A small multi-label audio tagger, trained from scratch: widths [192, 192, 192], batches of 256.
Rows from block 4, named by matrix and row number. Each number is 50 + 15 x the weight over its row's rms, rounded and kept within 0 to 99. All counts start at 0. After the name is the row's rms in percent of the matrix's.
# convs0: expand pointwise conv (model.blocks.4.convs.0.weight, 768x192x1), inputs 96-191
convs0.535 102:27 36 40 47 38 51 50 57 44 42 48 52 64 41 44 44 55 31 38 53 63 46 50 59 34 44 45 85 70 30 35 56 66 42 65 50 72 68 53 49 50 48 29 40 29 44 58 49 44 53 35 29 51 16 43 53 69 27 48 27 50 19 41 47 72 46 53 63 56 47 32 43 35 53 50 23 18 36 46 50 33 24 43 36 55 32 49 62 50 30 50 28 30 52 53 54
convs0.536 121:78 85 49 34 61 70 34 24 75 60 29 60 63 50 82 62 41 59 69 42 38 27 52 31 52 68 21 23 43 61 71 76 52 39 58 47 34 60 58 25 49 43 33 40 54 79 76 54 57 55 41 44 45 44 61 49 75 33 42 44 45 58 63 40 80 55 72 54 42 55 36 55 45 51 68 68 40 61 46 59 31 65 30 50 26 44 67 47 66 69 29 48 65 43 53 48
convs0.537 110:37 31 48 28 26 40 71 49 64 52 66 43 54 40 40 41 55 45 50 17 43 32 25 48 58 58 24 71 43 69 39 70 66 94 41 57 67 30 49 13 28 51 50 53 61 49 62 71 64 58 27 58 48 46 50 41 72 54 52 41 44 51 46 75 34 43 33 55 45 46 44 64 37 43 53 57 22 33 43 40 55 62 68 64 79 37 44 73 36 38 45 46 48 59 63 44
convs0.538 096:28 51 56 58 74 55 49 61 60 38 57 42 61 62 29 40 78 57 30 57 21 69 48 31 60 53 26 50 40 48 58 44 47 48 77 27 40 34 38 65 88 60 50 50 41 69 78 31 38 58 56 51 49 92 73 82 47 47 66 71 59 70 55 55 54 27 49 49 52 70 49 39 51 46 62 49 62 49 40 80 54 26 39 77 56 41 50 48 49 64 45 56 15 26 79 30
convs0.539 101:54 71 18 37 30 37 51 85 20 39 56 34 36 33 72 22 42 70 45 39 27 64 45 50 22 59 34 41 41 57 63 72 40 64 68 75 52 28 41 59 51 58 39 38 22 55 59 37 36 45 56 48 77 56 59 51 42 48 42 74 17 71 55 15 53 37 81 61 67 57 65 26 61 40 00 48 50 65 62 61 62 05 51 58 59 45 57 48 48 59 43 60 22 46 59 34
convs0.540 073:70 36 39 20 40 51 50 36 91 40 41 40 65 50 50 76 64 54 49 74 43 38 35 49 46 56 41 47 70 29 47 60 51 55 39 81 34 47 41 46 57 51 69 28 42 71 52 77 45 66 21 52 59 51 50 53 52 48 64 50 49 14 36 49 65 43 56 59 43 65 43 47 40 56 61 74 48 35 37 36 23 51 34 49 24 89 56 33 32 55 45 52 41 50 42 40
convs0.541 102:55 22 39 47 52 51 48 58 29 60 47 41 66 74 66 52 60 59 42 83 37 52 23 42 55 43 25 41 73 49 47 25 59 35 36 62 56 53 53 34 51 71 28 34 60 34 50 43 81 44 46 36 63 58 59 59 66 60 46 41 41 23 55 66 42 55 84 47 59 62 49 19 48 31 43 46 33 53 56 45 65 53 40 45 43 46 34 56 59 66 71 24 32 33 51 29
convs0.542 097:46 61 44 53 50 00 37 51 51 37 41 54 53 56 61 53 31 50 57 53 45 35 55 47 66 70 45 39 71 35 54 48 50 57 42 60 38 47 33 50 60 56 66 52 32 45 38 62 70 66 26 26 42 56 67 28 60 78 80 64 31 52 63 37 51 68 55 67 37 56 57 53 52 53 56 50 69 63 63 57 40 51 77 59 67 44 53 45 37 76 49 52 81 45 39 47
convs0.543 079:43 37 21 57 33 29 45 51 19 68 55 49 44 55 50 34 50 47 47 57 63 29 84 52 47 44 54 44 55 39 39 47 56 34 53 55 67 45 58 46 59 73 70 52 67 58 35 51 56 57 35 57 25 55 71 61 30 30 30 63 55 85 81 39 38 55 30 46 61 58 49 17 45 64 38 38 43 63 40 78 59 62 30 47 32 69 42 50 35 51 54 49 62 59 23 43
convs0.544 080:39 48 72 51 51 81 52 52 55 30 50 36 32 20 66 46 47 09 40 44 32 38 53 22 37 94 49 57 47 55 53 42 59 46 42 58 23 64 49 50 58 52 65 60 57 60 46 23 72 45 53 39 37 64 49 56 58 35 64 35 53 36 51 56 32 84 73 51 61 25 41 51 37 53 66 26 71 74 42 39 25 54 37 62 30 72 29 68 81 23 37 42 59 60 56 49
convs0.545 111:40 46 20 46 49 58 28 44 59 55 55 48 34 47 36 76 66 79 51 51 51 47 34 60 66 70 39 67 52 42 89 75 49 42 35 37 66 45 50 45 42 49 34 38 55 61 52 55 51 68 68 60 54 61 54 59 32 38 15 74 66 65 39 58 52 55 64 48 57 62 49 50 32 57 64 58 11 62 60 56 57 62 51 57 33 55 43 18 38 90 56 63 56 69 49 38
convs0.546 070:42 44 64 58 48 51 52 67 45 53 45 56 73 43 47 51 38 50 23 41 58 23 40 64 51 56 79 43 49 64 61 46 46 63 47 49 27 71 52 51 54 50 38 37 49 29 42 90 44 36 84 62 53 37 74 44 45 53 82 29 57 68 53 72 40 62 48 48 51 47 73 73 41 53 34 44 81 85 47 70 57 66 50 39 43 64 50 46 38 28 42 30 52 58 46 53
convs0.547 080:57 50 54 41 30 61 46 50 45 59 44 40 43 37 81 38 47 66 36 56 40 23 30 56 59 65 58 49 38 12 57 41 84 64 70 40 33 50 49 41 79 11 27 34 85 59 62 49 74 59 62 42 61 40 40 40 48 56 70 60 44 25 39 49 35 56 47 42 58 52 60 52 63 59 56 63 56 72 74 52 49 62 39 32 34 42 40 81 42 46 47 33 28 69 36 25
convs0.548 117:53 48 35 41 53 37 61 68 52 42 73 15 33 30 80 61 35 47 39 60 41 70 35 80 49 42 62 56 56 28 41 40 44 53 38 25 45 58 31 68 83 76 63 71 29 62 47 62 36 42 62 32 55 80 29 48 63 61 52 39 52 31 42 39 43 44 56 66 65 37 84 55 08 49 41 37 46 36 71 65 58 58 40 49 49 11 59 47 51 62 74 44 69 43 43 47
convs0.549 144:29 50 41 42 33 62 42 60 49 41 34 62 68 56 38 45 39 69 55 26 68 61 43 35 79 60 59 61 63 40 36 47 27 50 40 53 35 22 31 61 59 32 49 39 61 62 36 48 38 57 63 55 28 49 75 54 71 38 46 55 43 66 45 40 51 47 69 68 50 40 52 62 43 61 31 74 17 62 62 55 33 49 66 59 47 38 50 46 56 58 43 68 60 28 43 65
convs0.550 098:50 39 45 51 58 48 46 61 80 40 49 52 66 53 63 65 37 24 35 49 47 78 34 41 49 72 61 49 21 69 47 68 63 39 63 71 67 27 50 41 53 39 61 52 76 54 37 39 28 59 58 58 60 66 43 39 45 57 54 46 62 62 24 51 45 48 43 59 24 61 40 57 41 18 41 58 61 42 50 47 37 62 68 55 40 68 52 36 59 60 43 27 62 04 37 46
convs0.551 111:30 19 27 64 42 42 40 72 44 57 51 60 49 54 62 52 20 56 42 13 66 71 46 52 39 62 32 57 66 48 39 48 76 40 68 53 83 59 57 41 53 59 38 53 13 36 72 31 48 46 59 37 57 48 50 72 47 40 43 61 48 69 55 40 67 44 70 58 51 52 61 30 31 41 50 37 10 36 52 58 54 00 59 51 39 52 55 61 49 40 38 52 54 24 83 76
convs0.552 071:24 62 65 53 62 58 39 53 35 52 35 39 29 67 46 91 60 70 57 33 54 75 72 30 25 44 40 53 61 35 51 51 32 33 60 49 33 43 56 38 38 85 65 48 53 53 71 34 59 33 45 30 47 53 62 50 27 56 86 65 61 40 32 54 48 32 51 81 72 73 38 56 56 56 47 35 36 36 36 47 18 52 47 52 74 75 34 34 63 31 31 62 76 64 53 39
convs0.553 061:46 43 68 34 33 52 62 23 54 59 64 44 22 44 40 50 58 45 43 66 41 35 40 49 77 51 31 41 38 50 22 25 49 35 35 82 52 39 46 30 49 31 20 23 32 52 45 49 47 73 29 39 44 57 61 35 41 62 60 43 32 49 56 42 57 62 85 29 57 57 59 33 39 66 36 58 54 45 58 38 54 55 76 65 57 50 56 55 26 24 72 44 61 42 27 48
convs0.554 104:69 58 40 36 43 47 71 29 48 58 54 55 44 37 39 44 76 53 62 26 41 66 37 76 39 52 67 60 44 31 72 38 26 39 86 49 69 61 71 45 25 57 55 45 42 76 59 37 45 65 68 65 35 34 62 53 41 48 56 40 56 49 32 55 55 53 34 46 57 72 50 17 40 71 50 35 69 50 25 49 51 33 81 47 69 60 97 62 04 69 42 53 41 70 40 53
convs0.555 107:69 40 31 41 67 52 80 36 29 53 53 56 53 57 53 57 39 50 19 42 45 76 67 47 61 20 42 61 55 76 51 40 62 64 67 11 60 46 55 44 60 68 46 47 43 66 54 59 66 44 67 51 53 38 81 60 41 31 20 25 57 61 32 50 58 56 44 37 62 59 67 34 49 38 73 47 53 48 46 15 51 40 41 59 57 59 61 47 41 64 54 52 55 54 87 52
convs0.556 090:77 54 45 56 55 48 49 26 45 36 36 43 69 22 68 26 50 50 53 38 44 45 41 37 31 50 75 52 46 23 44 64 39 68 27 58 40 75 72 68 65 36 49 57 51 13 40 60 46 43 38 41 51 32 45 75 48 74 41 63 57 37 41 68 70 27 37 51 40 33 69 30 58 51 40 64 27 50 72 31 55 34 39 21 39 59 38 43 16 36 53 55 47 43 60 53
convs0.557 080:32 43 66 52 32 29 24 45 56 50 49 44 35 57 50 66 67 57 03 41 77 59 14 62 44 28 46 60 78 79 26 46 35 36 36 34 73 37 73 43 65 50 58 22 62 39 28 64 53 61 26 70 34 61 72 67 19 39 50 39 79 41 50 69 39 39 62 68 61 43 35 61 69 36 57 38 48 49 27 49 58 46 55 46 73 59 38 56 61 60 69 50 53 58 54 51
convs0.558 063:79 53 48 23 63 60 48 52 38 71 43 88 31 57 61 47 64 38 55 33 59 62 43 25 57 63 52 41 67 46 24 45 55 19 52 33 54 63 68 84 64 41 58 77 55 44 42 55 26 53 35 44 44 53 43 17 66 62 44 55 48 41 47 60 47 58 50 68 45 45 33 64 13 59 63 69 67 37 48 53 30 64 45 67 40 32 52 25 47 52 84 50 61 47 66 30
convs0.559 091:30 49 51 58 33 23 43 56 46 64 46 41 34 47 34 69 63 38 50 32 27 69 46 59 35 59 24 42 50 65 32 26 66 55 62 35 67 49 36 12 51 41 53 66 46 40 32 35 44 56 63 36 39 71 47 77 47 54 51 53 60 58 61 82 22 44 42 47 45 82 52 45 48 43 36 68 55 33 46 38 55 68 15 40 61 51 65 31 60 84 41 47 29 69 71 51
convs0.560 077:32 29 59 67 56 37 58 44 45 74 38 40 53 70 46 41 51 61 58 63 33 32 50 43 61 66 61 25 77 54 20 55 63 46 49 73 39 55 60 43 40 68 25 57 33 49 64 62 68 32 90 41 50 40 38 50 21 49 29 15 59 32 64 48 60 31 67 30 24 40 63 43 56 45 33 44 46 55 49 47 49 47 24 51 69 72 49 35 68 54 54 36 50 49 35 50
convs0.561 065:18 57 64 38 40 43 60 58 69 40 59 29 61 64 56 69 71 27 57 54 43 49 42 54 53 61 40 47 67 37 47 48 36 71 74 65 71 62 68 60 31 30 33 55 61 42 81 45 44 69 52 53 58 66 63 58 22 41 58 43 39 33 37 59 46 37 70 62 71 45 26 46 57 46 55 48 61 71 47 49 34 21 65 43 25 33 58 45 49 39 39 56 49 82 20 61
convs0.562 132:37 54 47 34 64 55 64 36 57 40 26 44 41 54 16 16 49 49 40 58 35 58 83 30 34 59 81 48 43 36 54 42 37 81 66 54 77 42 42 43 63 35 47 38 46 45 37 27 47 48 29 89 55 48 47 51 69 57 51 55 47 79 73 45 43 31 39 34 77 56 48 22 43 55 38 48 34 24 26 59 46 59 53 35 50 61 46 61 69 57 43 30 34 43 81 60
convs0.563 081:34 55 54 47 82 73 50 29 44 35 52 49 50 42 57 33 74 43 23 68 65 61 76 56 71 54 35 58 78 45 51 16 45 66 41 76 54 36 51 30 65 40 61 61 45 52 52 46 56 59 41 64 69 57 35 61 69 44 47 46 83 30 28 42 67 31 56 46 64 52 68 54 53 42 35 40 52 43 79 58 73 54 31 26 33 42 48 38 39 50 39 64 40 47 57 62
convs0.564 083:66 44 39 69 30 28 81 31 40 60 42 14 48 34 41 50 65 13 71 61 53 47 56 62 47 17 34 36 73 47 47 65 68 11 52 71 54 55 37 51 35 59 81 66 72 33 70 53 57 55 58 53 54 34 56 65 48 57 53 53 57 60 57 21 32 34 36 35 49 61 47 29 81 44 62 27 45 34 52 72 55 39 48 57 44 45 43 43 63 68 61 51 70 60 63 21
convs0.565 103:46 39 37 42 44 72 61 12 63 64 43 47 57 59 44 46 58 64 59 46 41 62 57 44 60 52 50 40 25 49 48 51 52 54 40 47 40 27 39 65 05 20 57 34 42 56 57 44 48 31 81 37 33 26 84 71 44 30 53 63 72 60 68 39 46 37 55 52 15 62 35 57 37 49 32 46 44 68 61 43 53 79 30 41 33 65 41 77 49 66 67 54 87 60 53 43
convs0.566 068:54 60 59 44 60 63 35 65 68 51 29 40 59 60 55 61 62 49 94 24 38 57 41 85 65 62 43 43 25 63 70 42 10 58 68 69 41 52 63 60 74 73 57 47 44 63 39 48 19 61 23 68 48 46 50 46 44 54 48 50 79 37 60 59 45 42 62 33 53 38 25 49 64 35 44 41 40 39 35 46 57 18 44 56 52 78 52 73 60 75 41 76 41 44 41 14
convs0.567 122:55 29 43 53 44 58 31 53 74 50 69 61 32 40 70 58 59 38 56 70 70 48 41 68 52 64 25 71 60 40 56 65 56 59 57 47 46 23 61 40 71 73 31 59 55 56 27 54 41 48 43 45 58 30 67 39 64 70 19 29 50 52 19 43 51 53 33 39 47 66 64 37 58 21 38 74 79 45 54 38 68 51 52 41 34 66 69 78 44 58 61 41 44 51 45 41
convs0.568 077:46 73 40 47 45 39 51 32 48 46 35 24 48 62 36 34 46 25 54 30 56 35 35 45 61 43 47 54 49 46 42 25 01 41 57 35 20 58 76 54 38 60 30 34 55 10 42 61 24 52 44 54 64 34 38 30 74 74 27 48 48 64 65 44 51 64 41 61 70 52 69 34 37 44 54 38 61 28 65 49 64 37 43 32 12 53 67 43 53 49 54 48 56 59 55 64
convs0.569 072:35 40 45 62 55 57 25 61 55 58 38 65 75 48 33 34 21 33 33 44 56 54 44 43 51 33 55 59 34 44 50 41 40 59 24 53 48 51 65 63 49 33 18 31 56 70 23 40 37 61 63 29 78 35 60 53 51 76 24 58 47 38 34 79 38 52 57 33 60 44 62 40 33 55 41 51 46 65 34 49 44 59 44 32 51 65 61 27 50 58 81 27 45 71 50 85
convs0.570 109:49 50 47 56 63 48 40 44 58 59 40 65 34 55 56 35 45 49 43 80 59 34 57 27 34 61 49 79 47 34 46 38 64 50 57 49 26 68 76 58 53 59 49 65 16 54 55 35 53 29 47 52 78 42 71 55 52 65 58 72 56 56 42 30 43 66 61 43 43 36 47 52 48 70 63 59 40 36 71 38 70 63 28 49 45 45 37 70 62 54 50 38 61 34 34 48
convs0.571 138:40 26 52 57 61 50 47 55 49 24 50 36 35 48 92 54 68 48 52 72 61 45 63 48 55 63 60 48 31 37 39 31 50 72 73 27 55 48 56 19 43 64 65 34 23 77 26 28 24 57 37 66 49 29 60 45 45 46 44 54 76 41 65 62 43 27 43 62 39 43 57 45 48 40 64 40 61 46 52 67 51 56 35 38 27 45 52 31 51 35 68 51 56 35 17 44
convs0.572 141:38 31 55 55 60 23 36 46 43 71 70 53 50 53 43 57 12 37 23 24 44 45 44 62 34 44 55 89 43 45 45 35 50 49 39 56 59 53 49 61 35 58 29 56 37 32 37 60 47 26 50 38 44 73 36 36 37 20 41 55 54 69 40 54 45 58 39 54 54 39 55 54 43 75 31 65 73 30 21 28 40 25 56 68 71 51 55 43 60 45 47 41 37 43 43 47
convs0.573 088:36 24 57 37 56 46 66 57 51 35 63 64 66 48 56 54 53 52 65 30 53 76 24 28 87 23 77 38 50 78 65 53 38 57 40 34 51 51 52 76 30 41 74 24 68 51 42 55 67 63 54 47 60 47 65 67 27 49 56 54 37 50 41 53 61 57 58 39 53 52 27 36 73 32 32 40 41 26 56 61 50 50 72 31 71 57 42 68 51 38 71 37 54 37 48 62
convs0.574 095:41 22 16 54 59 43 45 70 30 67 56 50 36 59 47 45 35 46 35 71 41 55 49 47 36 55 42 40 58 65 42 52 85 69 38 64 52 57 71 39 67 56 60 63 50 64 52 53 56 54 47 77 65 51 52 54 48 18 67 55 42 54 84 33 37 53 57 28 54 45 52 46 39 34 29 02 36 56 65 58 46 63 68 50 44 24 59 29 41 48 49 73 66 30 70 51
convs0.575 147:69 49 29 33 74 49 87 33 54 53 43 38 58 67 72 48 54 38 23 29 57 55 53 46 66 32 71 39 36 58 58 58 62 44 72 32 13 57 60 54 62 39 46 64 30 60 56 51 86 46 56 46 51 41 49 55 27 62 43 44 73 64 51 40 59 50 61 35 47 66 77 36 72 61 85 42 44 47 63 08 23 51 41 60 59 41 45 42 34 67 43 50 57 85 26 60
convs0.576 094:48 82 40 69 52 58 60 60 53 62 35 39 72 57 40 53 38 67 35 63 71 80 49 25 54 37 61 47 47 57 37 47 49 46 56 49 72 30 54 36 56 51 61 38 14 54 67 33 61 55 41 59 41 74 75 55 26 50 80 51 42 43 55 38 59 20 75 64 51 14 57 27 43 41 47 56 43 36 60 60 55 51 45 51 72 70 38 71 60 75 51 54 42 40 43 71
convs0.577 084:67 61 66 58 28 44 32 40 63 37 51 62 43 76 50 53 46 50 43 42 47 42 78 63 50 60 46 26 40 50 18 48 52 47 59 79 56 55 50 44 74 54 48 56 62 61 65 33 47 44 39 39 39 67 42 27 61 39 64 51 28 40 34 55 57 53 28 49 26 29 12 50 67 30 67 67 58 74 34 38 34 51 34 34 73 67 45 56 51 25 44 46 70 19 22 51
convs0.578 086:96 57 52 54 44 34 55 45 57 62 49 46 30 52 23 42 22 44 83 20 61 68 38 14 32 57 53 56 53 54 18 61 42 66 48 40 56 60 62 55 38 54 61 58 26 42 45 52 07 22 49 28 50 48 75 39 23 76 51 52 32 71 65 56 39 67 34 38 49 29 52 40 49 49 44 36 42 63 48 41 52 49 43 38 57 13 63 31 53 61 68 52 46 47 35 62
convs0.579 081:38 76 46 40 32 24 34 52 63 42 63 41 49 57 43 69 39 53 46 49 70 36 33 62 60 40 54 46 33 51 35 56 70 50 40 52 58 76 49 37 62 71 47 52 57 48 41 64 49 38 59 72 57 53 70 57 55 30 72 28 56 60 32 68 46 35 36 78 71 62 61 60 65 48 45 56 71 26 44 47 43 42 60 34 52 38 37 52 65 41 38 62 79 46 48 60
convs0.580 099:82 60 73 35 64 50 76 71 58 22 68 41 37 40 72 46 61 34 64 39 36 39 56 35 27 35 39 47 37 56 53 63 53 59 66 42 55 28 41 30 32 57 54 35 77 39 53 45 71 33 47 58 53 51 50 40 55 67 35 62 46 43 66 50 49 59 45 67 17 74 56 51 50 25 38 28 61 66 36 26 37 20 65 51 45 47 52 56 56 55 62 81 52 42 46 42
convs0.581 076:42 77 45 63 33 58 56 28 39 50 45 41 38 57 36 22 45 71 44 53 19 32 79 24 73 46 38 26 56 58 79 42 38 51 70 56 60 23 55 37 24 51 28 63 47 76 49 52 49 71 62 40 60 81 40 76 37 49 59 48 45 55 38 27 54 27 39 51 36 61 41 37 30 41 76 69 30 35 57 57 56 63 50 51 38 63 33 55 59 62 46 47 55 44 48 44
convs0.582 124:39 50 42 46 64 46 61 36 47 40 56 51 35 49 20 40 50 27 51 39 31 48 36 44 54 55 59 33 21 29 52 50 19 80 65 66 61 64 55 72 46 73 44 54 50 59 56 58 62 53 49 59 78 43 62 88 58 53 33 35 60 73 84 76 36 51 53 57 51 44 38 43 46 69 10 60 24 54 78 46 66 57 68 23 58 27 24 70 76 59 56 63 41 47 28 59
convs0.583 109:28 59 52 39 71 41 25 50 73 40 53 57 44 62 51 55 53 30 65 54 41 20 63 58 43 28 61 57 40 34 68 50 52 30 62 31 63 63 48 81 15 68 56 42 49 62 46 67 55 26 74 80 54 38 36 63 59 51 57 59 39 45 53 36 30 31 60 31 44 50 59 40 43 63 53 19 15 64 35 63 36 48 62 45 21 66 75 50 15 21 68 41 44 59 71 27
convs0.584 081:65 39 87 64 63 52 53 39 73 45 43 59 65 49 74 32 65 40 75 49 41 50 57 39 21 56 74 62 40 49 61 63 47 41 64 53 25 46 34 25 37 56 41 53 30 80 72 56 59 40 43 77 48 28 69 35 38 54 82 48 48 39 25 32 62 31 44 52 46 64 20 89 39 62 44 57 50 41 50 35 28 61 34 31 43 64 76 28 44 62 53 50 48 65 48 59
convs0.585 113:10 47 43 67 46 46 60 71 71 59 83 20 54 43 43 32 54 63 35 28 52 57 63 63 64 52 64 85 64 58 60 41 61 73 54 57 58 55 42 22 58 58 60 39 47 48 35 67 38 47 68 53 40 64 54 62 44 21 34 40 61 48 56 15 54 47 59 35 31 51 27 57 52 57 50 17 49 66 40 35 51 37 68 70 63 39 41 60 52 44 51 46 39 47 51 20
convs0.586 092:56 61 41 40 24 41 46 40 62 51 61 41 72 36 87 70 43 66 61 63 54 62 54 48 61 23 57 37 61 66 50 52 64 29 78 68 51 61 25 46 66 32 30 48 40 40 19 43 73 35 55 22 44 59 29 48 24 53 78 55 61 60 52 87 77 59 29 48 63 53 68 57 51 80 70 54 68 45 36 76 68 29 51 65 26 42 41 20 39 42 67 56 63 54 53 72
convs0.587 117:78 28 42 65 68 29 54 66 61 43 65 42 46 45 41 39 58 48 43 41 68 29 66 39 58 61 52 63 31 56 41 41 44 50 49 06 51 42 53 25 61 24 46 40 45 55 22 56 69 34 47 37 54 67 68 70 43 49 34 35 48 63 81 27 71 60 61 63 17 55 41 56 89 57 43 35 71 64 57 19 58 60 36 61 36 52 51 52 37 66 59 49 39 67 58 23
convs0.588 070:67 31 26 43 48 29 51 34 66 24 49 45 60 21 70 91 43 70 53 63 49 27 35 64 41 23 60 41 61 39 39 32 84 55 53 64 41 44 57 48 73 63 70 64 43 34 45 27 47 36 18 69 33 58 62 53 39 43 54 68 25 66 43 49 48 70 68 36 44 54 30 49 32 52 62 32 64 69 65 67 54 42 62 47 63 27 42 50 27 74 37 46 54 44 57 60
convs0.589 094:93 55 55 47 19 99 57 76 51 36 44 28 77 69 26 43 48 55 59 36 21 65 62 52 56 62 63 53 69 66 50 43 64 64 57 50 40 62 56 34 46 65 61 37 76 41 38 59 56 48 45 48 63 56 67 40 58 40 28 68 47 61 18 39 47 28 56 55 33 52 48 60 38 48 35 45 45 43 40 76 56 63 56 69 47 51 47 62 50 48 52 52 26 30 40 52
convs0.590 099:44 42 42 46 55 32 39 29 67 37 08 50 56 59 71 45 49 45 62 79 61 39 53 47 77 46 42 62 71 61 66 58 30 73 51 43 46 72 40 44 33 44 65 55 54 84 59 37 47 65 83 59 47 45 69 73 59 44 64 39 59 52 56 40 61 69 51 37 64 43 61 76 64 57 46 59 52 53 74 50 83 54 55 40 27 48 65 24 50 72 42 57 59 41 72 26
convs0.591 131:59 25 24 49 72 50 55 50 61 26 54 49 34 37 63 40 37 38 51 38 52 34 44 40 57 53 86 63 48 45 86 29 62 72 46 52 51 57 46 72 54 50 45 50 53 60 45 67 57 49 25 59 39 51 29 34 55 37 41 31 49 52 60 40 51 61 80 53 25 46 24 79 76 44 35 10 45 99 50 56 58 64 24 41 51 49 55 59 42 70 58 51 46 44 40 23
convs0.592 140:39 31 55 76 75 53 39 67 48 35 24 44 62 45 69 56 51 33 59 55 65 42 59 63 73 65 21 71 45 72 55 50 25 81 43 52 66 47 62 34 50 71 56 59 44 40 36 24 41 63 43 77 54 30 11 55 59 21 73 34 60 53 64 61 67 63 56 43 56 38 46 30 60 86 49 42 55 35 24 59 44 35 81 42 45 62 66 35 79 71 50 30 66 57 51 55
convs0.593 129:42 54 74 56 75 48 38 57 50 17 43 72 33 64 43 46 54 51 65 53 64 54 39 62 66 48 74 37 34 36 49 46 24 53 48 54 66 41 50 63 44 44 77 51 65 45 61 72 43 54 65 46 88 52 67 58 66 38 49 34 00 61 60 36 19 19 39 59 71 51 26 45 42 50 49 34 38 62 39 36 49 56 70 45 48 56 37 34 54 56 50 60 54 41 71 43
convs0.594 085:47 42 41 31 49 41 46 48 69 48 59 75 49 40 68 67 44 77 57 53 63 71 51 43 45 23 63 57 53 57 54 54 21 51 77 49 53 68 82 33 62 56 53 51 71 46 27 55 43 72 38 27 53 63 73 41 41 57 44 41 36 20 61 48 48 54 49 63 39 34 42 34 84 52 75 18 57 61 55 65 25 56 43 61 51 31 49 53 23 41 57 44 70 48 63 59
convs0.595 137:61 79 48 46 50 29 61 52 46 39 63 81 51 24 49 33 55 50 45 66 33 51 59 66 22 46 17 46 58 52 67 70 69 30 43 58 46 29 25 40 83 47 33 48 48 44 53 70 77 51 53 59 42 16 40 28 47 36 40 65 46 43 55 54 46 57 36 57 55 62 50 44 32 51 46 47 58 34 46 68 50 13 39 47 50 36 62 50 41 51 52 69 70 96 49 61
convs0.596 095:15 50 60 40 46 48 31 42 56 38 45 48 20 73 47 39 57 50 46 60 39 61 68 53 76 70 44 83 54 50 48 42 55 37 33 58 79 36 46 49 21 52 33 27 30 42 55 30 46 49 41 20 49 61 48 44 39 37 62 45 58 18 44 47 35 64 58 42 33 35 49 65 29 57 48 48 10 75 29 49 43 44 57 34 60 27 31 58 49 20 64 57 35 48 67 48
convs0.597 095:51 32 38 53 48 37 54 20 53 37 62 48 44 59 42 09 64 42 21 22 60 52 59 35 56 52 45 50 40 41 31 40 54 56 22 87 65 12 48 47 49 29 43 51 50 48 56 52 51 60 32 44 73 74 42 45 40 59 81 52 41 53 44 39 56 52 45 38 67 38 53 35 48 61 39 37 35 67 63 52 49 60 69 47 53 59 63 64 41 65 44 64 60 64 33 56
convs0.598 115:52 50 61 59 83 37 47 52 63 19 47 45 62 64 25 54 46 57 50 38 69 41 53 48 67 65 37 50 62 87 60 52 42 46 45 56 80 62 46 66 73 17 63 70 65 65 43 35 25 49 35 32 80 76 70 47 42 35 48 29 44 67 54 42 52 65 42 67 57 60 41 59 60 51 52 35 70 39 32 43 67 27 52 58 50 73 31 81 62 63 58 39 16 48 36 48
convs0.599 083:46 37 74 42 33 55 55 80 47 79 37 18 59 49 73 62 76 43 44 47 59 36 44 55 49 59 59 57 36 51 53 52 50 49 44 53 25 69 37 57 32 48 40 39 47 37 25 48 23 34 51 28 44 54 53 66 53 51 51 51 49 31 73 45 66 65 44 28 49 41 09 57 51 57 86 36 46 54 65 63 72 58 53 83 39 40 42 34 70 61 35 48 50 49 43 53
convs0.600 113:37 69 59 63 78 36 46 71 39 39 65 36 40 64 21 65 21 76 63 62 54 47 41 64 49 35 34 47 54 67 57 44 38 47 50 83 93 39 48 45 48 62 70 59 51 52 61 41 29 54 60 42 56 78 29 33 50 46 70 55 29 44 64 52 57 33 24 65 50 28 29 57 75 57 57 56 38 21 43 35 58 48 51 97 53 41 46 32 55 47 43 93 77 43 41 53
convs0.601 097:27 49 44 33 44 57 18 42 51 51 47 49 34 61 80 52 47 44 48 41 33 50 49 28 58 40 40 67 78 62 74 38 29 65 64 59 36 63 26 35 65 79 56 64 23 50 58 27 19 44 42 71 49 55 52 63 57 45 45 68 31 70 20 53 46 78 82 47 54 51 52 57 37 59 43 27 21 45 53 67 69 84 52 32 51 62 69 56 36 81 23 69 29 77 59 59
convs0.602 073:65 67 25 38 38 63 37 60 33 79 42 47 36 51 56 48 46 55 69 24 74 30 38 40 52 36 49 60 41 27 64 47 50 85 46 37 38 50 45 42 65 69 51 50 53 41 52 34 53 66 43 46 28 37 29 26 22 35 60 61 46 50 45 33 66 46 57 57 85 30 22 55 69 67 53 53 34 38 51 34 57 50 57 36 70 35 06 42 30 35 37 61 32 49 60 43
convs0.603 112:31 72 57 51 39 38 36 70 54 59 60 30 46 49 73 54 35 61 52 53 34 26 39 79 59 45 58 48 62 48 36 47 51 44 38 49 66 54 23 40 59 52 40 64 75 39 58 44 38 34 33 58 51 42 61 52 38 47 53 35 27 63 61 73 77 53 58 54 57 07 20 74 64 55 54 33 58 27 50 52 51 48 54 73 61 44 52 51 64 31 72 62 27 37 73 47
convs0.604 091:55 49 52 45 41 40 85 45 71 33 82 24 57 59 78 40 40 48 77 60 38 67 49 58 41 58 27 57 32 47 38 37 65 45 34 64 48 52 51 23 57 51 39 62 40 25 46 44 22 52 82 64 52 52 53 66 51 74 50 47 43 55 54 76 51 73 62 49 44 70 60 42 64 49 50 67 99 58 29 69 42 41 15 57 42 58 73 45 43 84 63 52 64 42 53 55
convs0.605 118:46 58 51 25 64 38 50 56 52 53 49 62 69 42 72 38 67 99 81 31 43 57 58 22 29 63 64 43 50 66 31 26 43 34 67 22 30 36 84 49 52 45 56 40 67 44 63 61 48 76 56 46 45 52 26 79 39 46 68 47 55 27 54 57 65 31 54 43 29 35 38 41 49 59 58 56 66 45 43 58 32 79 63 49 55 53 39 45 65 63 62 63 66 52 45 42
convs0.606 096:82 44 53 65 68 21 49 44 55 66 11 57 58 77 26 57 37 62 68 58 36 30 56 62 45 40 64 36 52 58 55 56 38 38 37 41 80 49 70 56 36 31 44 55 24 40 70 13 16 68 15 64 52 52 47 28 21 45 38 35 46 64 21 55 46 34 49 53 59 42 53 79 59 44 32 31 66 66 57 43 40 37 43 44 61 57 36 51 52 47 45 57 71 39 66 40